From a checkpoint of a small CTC audio transcriber.
Model: 7.08M parameters, log mel input, norm layernorm, activation geglu, num experts 32, width 192.
Rows from block 2, named by matrix and row number. Rows with one number belong to one neuron. Each number is 128 + 24 x the weight over its row's rms, rounded and kept within 0 to 255. All counts start at 0. After the name is the row's rms in percent of the matrix's.
# gate: MLP gate (model.blocks.2.mlp.gate.weight, 512x192), inputs 0-38
# fc1: MLP up (model.blocks.2.mlp.fc1.weight, 512x192), inputs 0-38
# fc2: MLP down (model.blocks.2.mlp.fc2.weight, 192x512, transposed), outputs 0-38
gate.163 097 [129 131 160 130 150  91 126  87 148  98 105 151 103 150 150 136 116 112 152 114 118 138 138 129 104 149 146 149 119 116 119 153 121 127 141 125 119 132  87]
gate.164 107 [122  92 160 149 167 130 137 130  74 159 151 101 156 131 116 110 143 125 127 144  96 127 117 130 108 131  73 135 140 128 164 111 175 105 172 141 159 158 141]
gate.165 095 [ 95 142 140 151 150 153 129 110 143 113 163 140 118 134 140 123 158 124 132 138  88  99 128  92 149 173  81  93 157 128 152 116  94  93 181  83 139 110 163]
gate.166 104 [150 148 128  72 173  75 139 136 176 110 129 125 103 105 128 117 101 123 150 109 130  91  98 145 113 122 152 142 133 151 155 130 139 132 121 124 115 111 107]
gate.167 110 [153 134 108 149 138 123  91 138 139 164 164 149 159 167 100 153 156 167 118 159 112 135 113 119 116 124 168  90  82 126 164 178 122 124 169 131 108 118 108]
gate.168 101 [129 116 106 128 132 125 131 151  91  97 157 109  72 136 157 137 137 133 113 143 110 123 159  71 112 168 124 141 131 152 123 134 106 172 116 139  88 165 134]
gate.169 103 [135 122 137 101 154 118 106 129 158 138 151 115 120 142 152 125 145 145 107 112 167 148 166  93 124 188 129 148 117 106  83 121 135 142 149 159 124  77 104]
gate.170 101 [102 122 129  94 146 137  80 126 124 140 134 106 170 123 108 161 118 134 120 139 120 104  97 142  84 127 123 113 157 102 123 162  95 107 132 106 149  75 129]
gate.171 101 [127 110 112 103 162 129 133 120 153 158 153 114 156 177 157  88 129 127 135 123 144 141 127 141 116 132 122 140 163 119 144  92 128 141 132 125 141 105 140]
gate.172 102 [105 142  92 128 113 150 104 133 149 116 136  92 142  92 115 122 138 163 130 113 123 132 186 107 126 109 170  85 107 169 116  98 115 144 203 128 128 134 117]
gate.173 096 [119 144 133 126  61 116 177 125 148 132 157 128  93  99 126 131 127 115 118 129 104 127 135 130 125 135 143 161 167 101  82 105 150  89 149 107 104 149 104]
gate.174 096 [100 141 121  89 149 137 159 108 107 159 175 148 152 121 140  99  99 107 138 140 156 123 130  96 132 167 137 117  84 166 180  70 158 112  90 150  89 123 120]
gate.175 103 [139 120 107 140 143 139 129 110 106 125 118 154 111 126 121 129 129  96 133 120 139 179 203 129 127 159 128 152 151 104 158 121 117 128 106 156 125 138 132]
gate.176 094 [135 108 141 117 134 145 153 125 136 165 105 127 105 152 119  82 136 119 134  98 130  86 145 112 178 148  98 112 135 137 117 143 127 133 123 172  92 135 143]
gate.177 099 [116 127 142 146 129 158 115  94  83 127 112 120 140 146 101 124 155 106  71 113 116 169 142 138 128 124 134 109 136 122 162  87 175 159 181 136 164 127 102]
gate.178 089 [144 117 104 140 155 108 104 138  94 129 116  99 111 127 138 148 127  99  85 105 140 144 173 111 177 138 175 110 164 148 153 127  85 135 116  84 144 169 122]
gate.179 118 [201 164 128 143 138 156  59 173 118 131 133 151  99  88 130 110 170  98 124 109 157 108  94 117 119 146 113 101 126 155 106 152 130 112 148 111 123  89 108]
gate.180 108 [190 107 125 118 147 135 123 141 123 134 150 127 146 115 139 109 133 139  80 136 130 128 130 111 155 144  92 131 124 106 127 137 139 117 135 130 140 140 133]
gate.181 093 [137 126  78 121 173 113 143  97 113 160 114  99 139 150  84 108 118  99 124 124 155 122  86 102 133 149 149 168 137 139 168 140 146  97  97 149 122 122 117]
gate.182 107 [126 109 133 115 134 124 138 151 103 134 119  89 136 137 151 109 124  59 167 152 132 140 149  74  99 129 115 136 144 112 164 124 137 118 166 111 157 108 126]
gate.183 100 [131 119 113 142 122 150 127 113 134  98 130 199  89 122 153 151 161 124 130 130 112  90  95 107 150 107  97 131 124 126 113 114 129 147 119 137 105 135 120]
gate.184 117 [ 93 106 119 174 135 107 130 164 137 131 143 125 142 101  80 127 169 168 154 136 103 142 140 138 141 127 124 151 114 115 139  99 120 120 126 125  94 152 155]
gate.185 098 [118 141 115 132 108 131 131 117  97 111 131 112 149 130 158 148 161 174 174 117 151  94 151 165  76  80 109 111 105 179 135 153 145 149 151 107 123 152 129]
gate.186 094 [131 130 133  94 113 142 139 132 143 115  66 118  98 119 131 142 132 117 167 137 109 135 135  82 142  94 102 142 137 126 102 117 136 161 111 117 168 123 174]
gate.187 089 [ 92 136 166 123  64 127 131 172 121 117 151 139 146 141 155 174 162 115 112 163 111 131 113 119  70 145 111 115 110 155 148 128 137  78 114 109 127 112 139]
gate.188 099 [156 125 147 127 128 162 145 130 140 143 129 119 117 107 133 149 114  93 115 115 144 138 129 149 140  91 110 143 111 117 117 101 110 132  75 137 126 133 122]
gate.189 099 [115  94 137 132  44 134 102 121  88 129  95 144  94 150 135 141 106 115 170 102  98 119 146 159 140 144 134 141 167  92 124 127 124 128 116 126 112 140 132]
gate.190 098 [123 154 130 147 143 131 126 148 108  94 128 118 195 127 129 110 154 139 102 106 104 141 136 105 108 137 126 153 143 141 181 139 144 152 128 122 143  96 113]
gate.191 098 [105 144 182 104 182 108 140 116 139 144 151 117 132 127 142 121 124 106  98 127 131  88 103  92 161 172 155 147  90 140 102 133 111 134 138 134 118 104 158]
gate.192 093 [146  81 158 128 114 119  93 121 122 191 129 107 117 155 120  95 109 109 127 123 163 155 168 127 148 137 142 138 104 104  97 149 137 107 154 169 146 129 142]
gate.193 093 [125 141 132 115 133 140 119 109 141 147 119 168 142 104 114 166 119 130  85 113 159  97 173 101 107 121 109  91 126 121 137 117 102 151 134 135 118 122 106]
gate.194 095 [ 98  97 111 157 119  84 153 153  81  89 129 128 116 150 134 131 122 115  97 164 161 152 124 124 152 105 130 102 117 138 107 120 148 130 121 150  85 133 148]
gate.195 099 [130 136 150 155  99 165 116 107  83 142 152 142  97 129 167 114 145 104 109  79 139  98 169 135 159 156 141 116 125 130 156 139 153 124 122  69  79 133 154]
gate.196 096 [163 125 157  87 108 132 130 127 141 129 104  97 118 142 125 119 165  97 157 138 144 143 176 127 161 122 118 121 124 138 145 129 163 144 192 122 123 147 192]
gate.197 096 [143 143 149 151 127 108 111 135 111 103 143 153 148  94 151 152  87  79 102 113 148 143 124 119 147 111 154 169 145 102 117 109 103 136 146 110 123 151 116]
gate.198 106 [ 79  95 139  99 118 132 105 159 169 136  93 152 130 126 144 165 109 155 135 120 122 109 122 158 181  95 128 121 118 105 144 143 149 138  93 143 147 137 108]
gate.199 095 [142  81 130 163 126 136 113 108  93 121 134 152 129 145 107 127 119 121 180 124 109 113 135 114 119  69 115 115 121 137 144  80 150 153 148 116 101 149 175]
gate.200 099 [127 137 144 129 107 143 128 102  89 112 128  79 133  87 118 126 162 129  96 101 133 122 104 125 145 115 110 116 128  79 131 164 122 131 125 139 125  90 198]
gate.201 103 [106 130 169 100 108 105 147 118 103 142 140 139 169 143  93  71 160 147 139 143 122 115 160  86 118  78 101 117 121 115 137 146 140  76 142 121 142 117 144]
gate.202 091 [149 126 101 115  80 105 125 133 113 147 134  92 120 106 114 145 159  76 121 146 117 166 159 123 147 121 185 143 112 126 117 156  75 134 140 126 168 117 150]
gate.203 104 [150 119 157 121 156 151 124 134 104 148 153 102 150 164  54 115 158 110 142 122 116 147 132 132 126 162 100 144 121 154  96 141 135 133 147 146  88 146 129]
gate.204 092 [121 143 119 132 111 175 134 142 143 120 149 171 171 141 130  84 131 128 104 140 132 130 144 118 160 133 129 125 143 107  91 135 133 162 135  88 150 115 137]
gate.205 097 [ 67 134 121 133 149 117 104 110 149 110 142  95 142 137 119  81 146 111 141 118 127 168 138 172 112 141 176  98 132  95  94  93  72 109 142 141 123 125 110]
gate.206 099 [108 114 136  94 122 150 110 126 125 123 164 109  82 126  99 115 157 105 107 120 120 140 148 165 120 123 150 131 172 125 148 152 119 122 129 111  80 100 131]
gate.208 096 [131 165 107 118 109 141 117 127 153 149  83 129  88 147 112 168 137 116 125 132 134 149 151 134 134 130 116 126 116 136 124 128 131 178  96 134 139 117 167]
gate.209 103 [117  86 125 131 124 120  94 119  96 131 145 152 106 142 141 189 108 131 143 167 128  53 137 152 112 139 155 140 171  84  91 118  47 110 124 128 131 141 104]
gate.210 100 [ 72 115 132 151 115 116 135 118  97 112 145 129 176 119 104 104 186 165 145 139 110  83 103  99 130 146 150 110 109  95 135 130 101 140 105 139 111 117 143]
gate.211 103 [137 107 175 141 161 163 147 131 133  75 143 101 103 119  98  99 163 136 144 138 116 131 124 140 121 132 161 106 155 121 115 129 113 116 110 139 150 120 103]
gate.212 107 [150 119 155 179 122 135 114  86 132 141 148 134  89 137 129  91  94 140 153 164 121 139 108 111 145 165 144 176 114 117 110 125  93 131 100 139  97 125 127]
gate.213 104 [101 108 141 101 115 116 112 159 125 120 129 160 165 117  93 123 151 104 153 115  77 120 164 101  65 152 137  88 151 112 121 154 140 136 127 145 144 143 153]
gate.214 096 [130 162 106 117 143 171 134 134 151 122 124 141 144 127 103 150 133 147 147 155 117 100 130 128 162 156  86 147 164 126 158 159 145 132 136 125 122 150  82]
gate.215 118 [ 99 149 122 122 150 130 167 122 131 148 146 169 149 102 123 122 109 106 121 135 149 103 192 138 153 120 108 157  96  88 118 116 108 140 146 146 122 180 133]
gate.216 100 [113  88 179 106 137 127  87 106 172 132 142 158 137 118 107 156 132 128 129 131 112 136 149 115 114 127  97 163 142 128 121 134 150 136 158 106 169 130 124]
gate.217 092 [129 134 178 176 141 135 110 104 112 188 128 122 144 129 130 129 121 174 166 155  90 143 183 126 123  92 145 134  96 136 111 138 137 127 100 153 150 149  70]
gate.218 101 [125 129 161 109 103 128 106 116 113  98  92 133 120 105  79 130  96 143 107  90 141 128 110  75 133 132 157  77 107 117 120 124 113 163 145 125  95 190  69]
fc1.163 098 [169  96 160 160 119 135 114 104 139 100 105  76 136 135 123 150 115 128 145 114 136 100 108 139 133  85  92  78  96 181 138  96 126 155 150 137 131 139 113]
fc1.164 107 [139 135 155 134 150 125 120 132 151 109 157 129 129 119 131  96 138 161 100 105 107  94 127 131 156 105 110 157 121 157 147 129 123 125 147 147 138 201 133]
fc1.165 104 [132 156  60 129 121  93 100 141  90 130 110 174 123 124 145  98 131 160 135 183 111 115 118 129  97 124 136 138  93  90 129 106 118 112  90 170 151  93  98]
fc1.166 103 [131 126 164 121 116 140 130  66 118 134 122 132 124 150 175 125 171 144 105 100 112 104 158 134 132  90 165 132 123 137 157 139  92  96 123 119 104 171  93]
fc1.167 097 [100  86 124 113 143 124 118 107 119 144 102 117 108 146 119 141 115  98 124 140 141 129 129 118 147 119 104 172 173 135 119  59 137 176  89 158 128 135 131]
fc1.168 102 [152 134 112 139 117 115 129 150 115 138 132 107 101 119 138 114 157 159 125  97 135  64 121 146 141 113 158 125 103 100 140 129  90 100 139 150 117 169 125]
fc1.169 100 [153 145 102 125 111 137 123 160 100  89 105 107 106 109 127 137 119 127 116 106 123 138 123 142 118 113 116 135 151 183 177 158 126 144 124 151 123 135 118]
fc1.170 102 [164 122 136 159 131 146 136  98 117 141 138 117 190 108 119 126 171 125  97 103 127 102 133 172 140 123 162 114 129 133 142 184 104 126 124 106 106 122 123]
fc1.171 103 [114 173 128 169 166 142 111  98 138 137 101  94  80 140 166  97 151 117 170 138 158 119 164 114 151 130 102 122 129  88 140 155 121 111 106 100 130 165 120]
fc1.172 102 [111  95 105 129 108 161 152 191 109 133 149 132 149 116 129 120 103 162 157 143 101 135 139 149 169 118 137  89 138  85 112  91 148 124 165 103  96 135 108]
fc1.173 099 [140 147 132 118 153 157 116 155 106 132 159 160 145 131 127 142 114 135  96 132 101 143 106 101 108 157 115 126  79 107 144 148 134 125 127  94 166  99 160]
fc1.174 086 [ 82 137 104 105 143 100 145 101 121 138 148 146 136 127 111 160 151 101 161 158 136 106 144 121 120 164 180 151 114 139 136  63 173 145  89 145 113  97  94]
fc1.175 098 [114 118 117 157 112 112 152 117 116 109 129 135 129 122  81 105 167 125 109 106 177 147 154 100 103  91 135 106 138 121 154 116 120 149  71 131 137 120 142]
fc1.176 094 [126 149 151 146 130 155 112 113 149 156 169 111 132  89 100 157 152 119 124 118 136 126 156 166 164 103 115  88 164 138 132 119 150 127 112 159 146 115 194]
fc1.177 099 [ 88  64 146  65  75 141 123 108 118 145 131 180 138 136 109 109 109  85  58 127 121 143 108 155 128 129 110 118 141 179 131 129 119 136 133 152 118 135 160]
fc1.178 093 [128 138 111 169 114 154 107 142 136 149 123 144 167  87 108  73  85 138 192 100 120 165 137 150 130 166 128  71 135 117 120 146 120 150  68 111 122 159 140]
fc1.179 107 [118  98 108  93 143  88 156 139 155 148 141 124 141 138 121 109 128 113 109 109  72 146 130 117 110 108 136 108 110 164 171 114 116 124 148 147 136 120 135]
fc1.180 109 [114 111 110 102 169 129 111 134 100 128 123 143 119 130 124 149 144 155  98 146 133 140 125 101 146 145 135 106  98 133 123 147 146 123 138 137 149 113 169]
fc1.181 102 [136 133  77 162 143 112 157 160  70 126 127  87 135 136 151 161 112 102 114  82 172 108 114 117 132 154 103 203 131  77 144 128 148 119 150 174 135 124 158]
fc1.182 111 [111 124 149 133 114 133  81 113 139 125 141 104 139 121 180 137 140 150 124 115 117 142  64 132 150 101 116 121  94 144 117 160 103 144 129 147  90 130 136]
fc1.183 103 [127 130 134 109 123  97 159 142 101 162 141  68 145 130 120  89 148 126 105 126 163 154 169 115 125 136 101 121 130 182 131 140 135  93 108 137 137 118 153]
fc1.184 110 [149 122 127 102 138 135 185  87 119 160 121 149 124 130 192 127 100 134 137 104 118 132 140 115 126 101 168 117 157 144 133 116 134 144 133 111 141 122  97]
fc1.185 095 [132 136 140 145 110 129 146  87 138 154 129 148 129 126 180 177 144 149 149 114 172 115 147 148 112 116 143  96  99 140 133 173 127 131 122 121 140 164 113]
fc1.186 100 [160 118 210 122 125 143 120 138 128 146 187 129 146 154 103 156 145 147 122 127 145 131 123 138 106  91 124 163 182 100  88 164 123 131 125 125 118 112 130]
fc1.187 097 [138 134 136 144 132 145 100 123 121 155 125 125 142 108 103 152 184 120 180 126 160 103 147  62 141  89 130 102 114 110 136 139 132 157 149 165 114 125 135]
fc1.188 092 [122 153 107 155 141 149 119 153 107 151 112 148 147 122 109 155 164 160 139 174 167 138 136  83 123 136 125  92 166 136 157 150 144 121 161  97 169 106 123]
fc1.189 093 [123 100 138 138 152 165 133 122 140 128  97 149  90  80 131  97 152 147 140 142 133 135 127 133 125 142 113 117 120 109 131 172 145  86 121 130 137 137 121]
fc1.190 094 [149 105 133 121 121 116 164 112 126 163 120 123  76 126 169 171  93  94 133 159 134 129 133 153 163 122 125 106 120 123 154 126 102 150 127 170 135 139  99]
fc1.191 103 [144 150 119  81 101 147 129 108 178  99 138 121 144 148  73 119 139  84 142 145 130  91 157 112 113  83  94 125 139 144 108 142 154 117 104 173 103 131  97]
fc1.192 081 [140 146 122 133 140 103  82 130 146 163  79 111 136 128 137 107 103  88 109 104 139 118 151 129 143 146 140 156 120 123  98 142 126 110 104 118 159 142 110]
fc1.193 096 [162  85 124 115 126  74 117 163  91 107 142  91 112 151 123 110 168 122 168 113 135 157 103 121 122 100 127 132 143 117 106 152 119  87 112 166 109  79 130]
fc1.194 095 [117 103 146 139 145  59 139 144 105  85 119  86 118  88 125 159 110 124  90 126 156 118 120 106 183 161 111 125 140 134 110 121 142  98 130 129 105 109  85]
fc1.195 094 [ 92 185 127 139 141 122 139 114 176 144 101 185 135 105 161 132  96 147 139 149 183 117 117 127 110 114 141 151 117 144 137 100 138 152 113 151 135 146 111]
fc1.196 095 [143 148 150 167 127 149 127 105 110 130 128 122 107 139 157 144  62 140 123 104 123 141  99 104 119 146 121 132 113 133  97 136  86 132  97 100 132 140 100]
fc1.197 096 [152 155 140 113 110 111 163 143 129 149  95  69 110 130 116  85 173 156 109 128 124 169  95  99 123 118 144 128 153 163 134 129 163 150  95  80 150 105  68]
fc1.198 107 [ 99  92 135 139 129 131  69 101  82 134  94 162 109 125 151 123 117 148 119 130 134 132 124 128 125 104 164 131 115 125 117 128 118 137 138 125 113 147  94]
fc1.199 097 [147 137 137 136  87 142 160  97 160 132 109 171 138 131 107 141 144  97 157 138 131 120 167 128 155 100 156 136 127 134 135 124  79 167  94 126 125 136 143]
fc1.200 109 [ 97 109 123 107 100 110 123 158  87 128 153 128 111 151 130 132 162 110 136 112 121 122 150 136 124 109 110 135 108 143 130 131 108 125 130 147 148 115 138]
fc1.201 107 [140 127 136 104 121 147  86 123 111 160 119 105 129 147 141 129 117 107 104 148 133 100 129 134  93 159 174 106 160  95 182  94 179 132 147  96 128 122 165]
fc1.202 089 [132  99 135 129 145  96  86  96 138 126 123 128 129 115 151  98 135  84 123 140 118 137 127 117 105 117  84 160 148  95 153 141 110 144 130 114 126  93 134]
fc1.203 094 [ 74  94 111 126  82  98 109 155 162  96 110 151 130 103 175 192  92 132 123 131 129  91  93  67 134 120 166 153 140 109 148 114 139 130 109  94 136 125 130]
fc1.204 101 [129 110 148 131 144 132  95 138 143 132 115 124 135 170 116 109  99 129 130 127 112 143 120 142 178 184  78 106 167 134 142 101 141 146 119 126 136 145 181]
fc1.205 096 [115 150 111 151 128 150  99 138 134 138 137 118 145 120 121 148 152 124  72 160 103 163 148 141  77 151 155 119 119 131 167 123 125 140 146  99 115 211  96]
fc1.206 110 [149 144 161 189 153 139 151 134 132 109 107 105 156 137  98 176 118 108  93 102 120  83 111 139 104 163 154 138 116 122  95  75 125  97 125 140 116 111 130]
fc1.208 095 [105 113 116 107 156 114 124 131  86 125 158 112 173 118  99 129 108 170 138 143 110 108 136 139 132  96 127 111  90 168 111 127 150 143 125 154 133 122 126]
fc1.209 095 [ 61 119 144 149 106  87 146 106 130 107 166 130 115 156 117 167  95 106 132 100 166 106 109 174 131 159 148 140 226 121  65 139 114  90 123 125 139 118 127]
fc1.210 096 [128 178 128 131 117 126 132  93  97 113 132 150  97 150 129 127 136 135  92 149 104 153 140 114 112 145 143 172  91 153 125 175 158 139 148 134 125 123 138]
fc1.211 101 [117 156 119 176 101 133 123  75 146 135 131 135 115 130 146 139 140 149 131 109  54  74 145 162  94 140 123 176 105  96 103 123  99 124 135 151 134 161 117]
fc1.212 095 [177  90 122 166  82 111 146 100 135 141 127 159 141 126 149 124  90 136 115 161 152 119 108 126 159 170 170 144 142 136  92 107  95 140 111 174 116 117  89]
fc1.213 094 [129 175 159 158 142 159 140 105 161  95 123 111  89 103 117 147  93 125  83 117 163  74 144 150 139  85 138 147 145 138 150 124 151 112 118 119 103 100 106]
fc1.214 096 [108 131 147 140 162 159  98 122 129 159 126 116 117 121 155 111 106 162  95 103 141 104 124 124 105 165 126 138 103 136 126 155 105  62 165 126 141 113 128]
fc1.215 113 [149 130 154 132 121 139 124 118  86 115 119 129 145 136 143  87  97 143 142 119 129 150 174 144 101 131  86 126 131 112 137 129  99  99 185 108 145 145  96]
fc1.216 099 [122 134 177 139 143  95 113 110 146 113 147 114 150 140 168 136 127 152 111 168 140 158 116 115 126 111 130 144 149  88 123 125 119 119 143 126  96  83 135]
fc1.217 104 [152  94 117 136 156  95 151 171 139 127 120  94 106 145 135 166  92 115 170 127 146 121 103 146 149 142 114 148 102 109 170 123 118 141 134 110 149 159  72]
fc1.218 106 [134 103 119 106 108 156 158 159 147 118 124 127 115 128 122 126 123 124 120 143 128 132 183 123 155 117 114 119 110 162 143 135 179 107 129  73 114 136 153]
fc2.163 095 [157 155 141 121 146 164 152 114 158 108 120 140 130 114 140 111 106  60 141  64 153 149 107 110 100 169 130 169 138 103 137  85 136 130 147 136 121 103 135]
fc2.164 095 [137 130 122 101 115 149 131 169 153 117 125 125  97 118 151 140 115 123 117 126 156 130 110 174 163 152 194 118 125 155  84 182 125 128 142 135  99 121 145]
fc2.165 100 [126  94 137  93 140 158 167 106  78 100 116 138 112 122 128 172 105 149 116 133 139 115 137 136 162 101  75 140 149 107 135 109 167 143 129 130 141 147 163]
fc2.166 093 [137 146 106 162 180  96 131 121 135 101 105 161 111 150 171 115 116  99 157 108 138 157 111 145 136 107 124 179 142  99 149 123 184 128 139 133 103 128 108]
fc2.167 103 [153 136 144 137 102 130 129 118 135 153 160 104 160  98 131 115 114  93 153  99 143 110 152 127 117 116 115 133 138 148 167 130 173 153 145 129 152 130 126]
fc2.168 107 [ 97 178 113 130 129  94 115 174 130 108 181 112 114 128 132 115 110 100 107 168 132 127 119  94 149 155 124 156 119 121 126 122 141 134 139 104 169 100 111]
fc2.169 089 [108 124 138 156 167 155 145 160 113 113 110 105 169 133 149 175 138 124 114 132  90 148  91 132  98 150 143 107 165  90 130  92 116 157 160 125 121  79 140]
fc2.170 105 [ 70 138 160 104 110 113 125 113 100 136 120 142 138 176  80 116  87 137  84 158 136 179 131  97 120 164 118 108 102 109 117  95 121 132 150 127 117 124 113]
fc2.171 097 [116 139 159  94  95 103 121 116 120 114 103 128 133 111 147 135 100 161 114 114 103 151  97 137  75 143  98  89 118 135 118 139 131 168  82 129 121 125 141]
fc2.172 093 [138 167 151 166 141 110  91 108 141 112 141 157  81 102 117 130 100  85 152 135 163 111  82 146 132 161  79 119  96  98 145 148 146  91 114 125 142 132 100]
fc2.173 107 [127 111 138 163 125  70 148 135 139 127 109 115 110 124 127 113  98 131 163 197 131 116 118 136 143 131 103 143 142 137 168 138 141  82 105 152 125 121 155]
fc2.174 102 [111 150 149 169 119 103 150 112 140 125 135 121 156 114  95 129 121 154 129 118 130 148 120 146 136 114  97 149  80  92 125 114 120 143 120 123 179  81 135]
fc2.175 103 [109 108 157 126 144 133  95 139 124  71 146 116 126 131  82 126 123 159  97 143  82 125 106 116 129 129 136 143 132 171  74 119 107 111 147 150 153 152  91]
fc2.176 094 [139 111 121 110 120 160 133 122 104 124 122 136 202 129 145 144 128 138 114 110 137 156  90  82 134 117 133  96 135 110 100 126 107 156 158 136 140 118  83]
fc2.177 103 [184 131 145 107 144 100 143 161 113 186 150 110 122 120 155 149 142 152 116 142 141 180 153 109 112 123 149  71 175  98 151 145 104  64 130 110 164 113  92]
fc2.178 091 [140 111 138 109 133 126 102 105 129 109 136 122 139 148 136 189  86 150 118 168 187 136 100 105 114  89  82 144  79 141 135 149 146  90 128 148 156 118 135]
fc2.179 108 [162 128 149 120 130 131  63 134 135 148 103 120 161 127 142 164 138 147 141 136 133 151 120 155 116 112 136 176 170 124 145  97 105 108 154 135 135 155  89]
fc2.180 105 [151  98 130 164 179 123  80 128 167 133 120  85 160 123 126 113 114 130 176 120 118 123 141 108 108 122  66 166 134 133 104 138  95 133 103 165 135 115 115]
fc2.181 097 [145 133  99 119 124 155 170 180  88 110 120  67 155 118 147 161 135 118 134 153 122 137 110 129 163 121 164 133 113 140 134  92 137 131 120 122  95  82 109]
fc2.182 104 [155 112  92 167 141  83 100 158 110 141 149 131 170 149 151 144 154  76 126 141 166 112 159  84 108 135 146 129 153  88 106 111 127 105 150 167 158 128 107]
fc2.183 094 [102  83 132  91 104 151 135 106 151 115 147 150  72 117 141 129 108 100 114 144 104  94 116 111 155 109 126 155  96 156 126 119 167 153 110 117 106 143 120]
fc2.184 102 [106 117 128 148 113  98 103 155 112 111 131 119 103 133 119 120 155 139 102 121 122  77 143 191 119 150  66 152 138  92 119 131 122  87 134 114 133 141 146]
fc2.185 105 [173 121 102 101  75 128 117 128 144 144 107 120 145 137  60 108 109  72 145 102 137  91  99 152 100 116 115 127 136  94 112 151 140 113  99 127 134 136  93]
fc2.186 100 [ 97 115  51 122 148  95 160  81 119 133 102 139 159 107 120 155 132 133 180 145 113 147 123 110 142 154 107  86 109 132  89 110 147 147 115 104 146 135 124]
fc2.187 102 [107 124 113 119 149 132 165  82  99 131 149 135 134 117 158 131 115  68  91  83 116  88  94 130 118 127 101 122 165 149 152 131 189 116 127 131 106 110 108]
fc2.188 094 [135 106 110  80 110 113 205 133  86 164 162  99 120 149 135 132 122 138 150  88 108 145 138 154 120 147 132 138 177 155 119 140  80 115 137 114 117 101  92]
fc2.189 096 [162 148 148 158 120  98 128 108 124 124  91 128 158 154 140 146 118 155  82 118 125 158 106 105 117 106 156 158 146 145 117 106 166 127 143 131 121 133 111]
fc2.190 096 [121 130  80 170 140 132  93 156 112 118 154 149  72 167 118 110 156 144 120  99 121 123 149 146 129 141 134 115 160 161 114 126 116 144 105 109  97 136 154]
fc2.191 093 [120  99 143 107 144 103 128 150 146 128 133 110 154 121 175 111 156 149  92  93 152 133 109 112 136 114 112  90 114 174  99 125 146 161 150 188 165 133 126]
fc2.192 100 [145 146 170 135 148 103 130 126 157 137 175 153 171  98 153 158 100 175 121 134  86 120  96 115 109 128 120  90 104 123 142 118 115 142 110 129 161 111  96]
fc2.193 104 [117 130 127 137 143 149 165  84  79 117 153 119 133 111 146 131 164 143 112  72 138 104  97 118 119 125 115 123 115 139 153 173 143 132 143 140 110 134 134]
fc2.194 094 [105 120 175 145 139 163 154 114 114 139 109 140 144 127 161 156 142 133 153 113 127 156 142 118  92  98 146 159 153 103 168 112 112 149  90 102 169  99  96]
fc2.195 092 [138 115 142 130 102  94  98 161 103  61 146 140 164 132 106 108 146 104 127  92 110 149 141 152 143 146 135 147 120 139 132 112 163  87 112  88 134 121 130]
fc2.196 109 [123 106 160 158 117  94 108 186 153 148 142 136 143 123 102 133 147 106 117 149 189 124 127 129 146 164 102 149 152 116 161 118 149 127 123 150 171 119 154]
fc2.197 108 [171 118 121  81 113 144 115 194 164  86 141 113 155  81 125 137  87 156 142 103 147 150 106 169 135 141 137 154  88 112 121 167  96  88 148 120 146 128 170]
fc2.198 095 [137 119 166 130 178 111 131 113 188 118 106 102 104 156 115  98 100 130 157 132 139 132 135  97 134 156 155 181  96 113 164 143 138 111 150 159  99 142  96]
fc2.199 101 [126 100 174 136 130 145 161 131 132 123 146 113  82 117 142 150  89 147 116 129  89 163  99 148 115 167 109 167 176  90 134 136 154 124 158 131 118 136 138]
fc2.200 103 [124 148  97  98 118 125  86 124 135 127 106 117 114 117 140  90 109 133 139 143 108 132 103 156 138 134 100  79 121 154 152 112 142 164 111  96  85 104 122]
fc2.201 098 [113 116 137  91  92  93 152  92  84 126 139 147 114 139 149 133 153 114 147 104 136 119 145 133 124  55 127 139 110 143 105 101  98 152 152 115  87 160 166]
fc2.202 102 [ 97 155  81 112 106 165 126 158 138 103  99 163 136 128 112 153 152 166 107 111 108 162  90  97 145 111 161 101 144 154 145 111 113 171 129 116 122 160 113]
fc2.203 100 [119 105 142 111 142 192 147 103 128 146 125 139 109 167 107 121 108 113 161 108 143  88 133 157 162 102 105 140 114 159 121  99 155 133 162 123 114 130 131]
fc2.204 096 [168 144 145 117 103 141 118 113 153 125 134 150 135 105 135 100 194 148 140 120 117 110 169 139  98 122 100 144 104  96 117 157  85 114 158 155 151  90 121]
fc2.205 098 [108  96 112 121 129 154 150 163 129 144 134 121 124 140  93 115 118 147 186  88 120 169 131 144 120 155 154 167 137 186 109 111 154 115 160 122 129  97 136]
fc2.206 099 [ 79  88  83 123 123  94  77 144 130 137 155 125 133  93 125 152 127  91 143 116 139 133 130  94 113 141 106 145 105 144 108 124 122  89 115  81  87 117 108]
fc2.208 103 [132 121 119 161 113  97 159  95 107 185 130 128 128 136 144 156 105 123 116  96 125 135 144 141 149 147 107 111 142 103 118 153 115 143 156 116 150  95 131]
fc2.209 100 [143 120 175  86 171 140 133 131 107 126 120 121 117 129 140 153 136 155 114 155 101 126 145 116 162  59 138 122 121 166 116 110 169 138 134 108 152 136 182]
fc2.210 099 [117 138 152 107 149 154 135 142 162 138 164 100 112 169 155  43 107 125 124 114 157 138 128 121 191 127  96 136 178 112 126 127  87 152 131 131 120  96 117]
fc2.211 093 [118 120 128 112 148 134 117 151 112 109 139 104 133 106 118  95 166 141 145 102 120 175 138 135 122 133 124  92 149 123 127 181 120 127 155 135 121  73 145]
fc2.212 104 [114 132 155 134 144 121 105 107 119 165 134 153 106  89 137 108  99 122 121  93  97  83 172 163 142 152 132 170  81 122 158 126 156 125 140  72 188 138 151]
fc2.213 100 [120 126 146  90 140 116 154 120 100 141 122 162 115 157 133 158  89 135 132 153  97 136 110  87 130 140 112  86 140  88  97 149 114 140 153 137 152 180 183]
fc2.214 099 [114 113 137 152 133 127 144 122  56  88 122 180  99 132 133 135 123 112 155 108 102 177 126 150 145  83 143 133 102 132 111 121 134 135 163 132 123 142 140]
fc2.215 105 [146 105  97 106 131 146 165 139 116 117 122 168 111 120 121 164 120 156 139 171 143  97 129 112 122  89 141 125 133 107 179 106 150 129 100 141 147 117 118]
fc2.216 094 [144  80 135 112 121 182 139 143 134 139 163 129 167 117 110 119 159 109 113 103 154 109 144 111 125 107 105 156 168 158 151 118 157 146 141 153 132 125 116]
fc2.217 100 [131 165 109 122 121 127 115  99 121 151 132 144 147 110 153  96 131 124 122 118 145 112 186 128 148 118 127 150 172 154 164 149 153 123  86  99  77 117 121]
fc2.218 107 [120 114 124 120 145 124 141 132 171 142 150 108 143 117  99 135 113 136  78  81 101 119 129 148 134 147 128 133 122  93 115 118  95 127 170 151 125 115 119]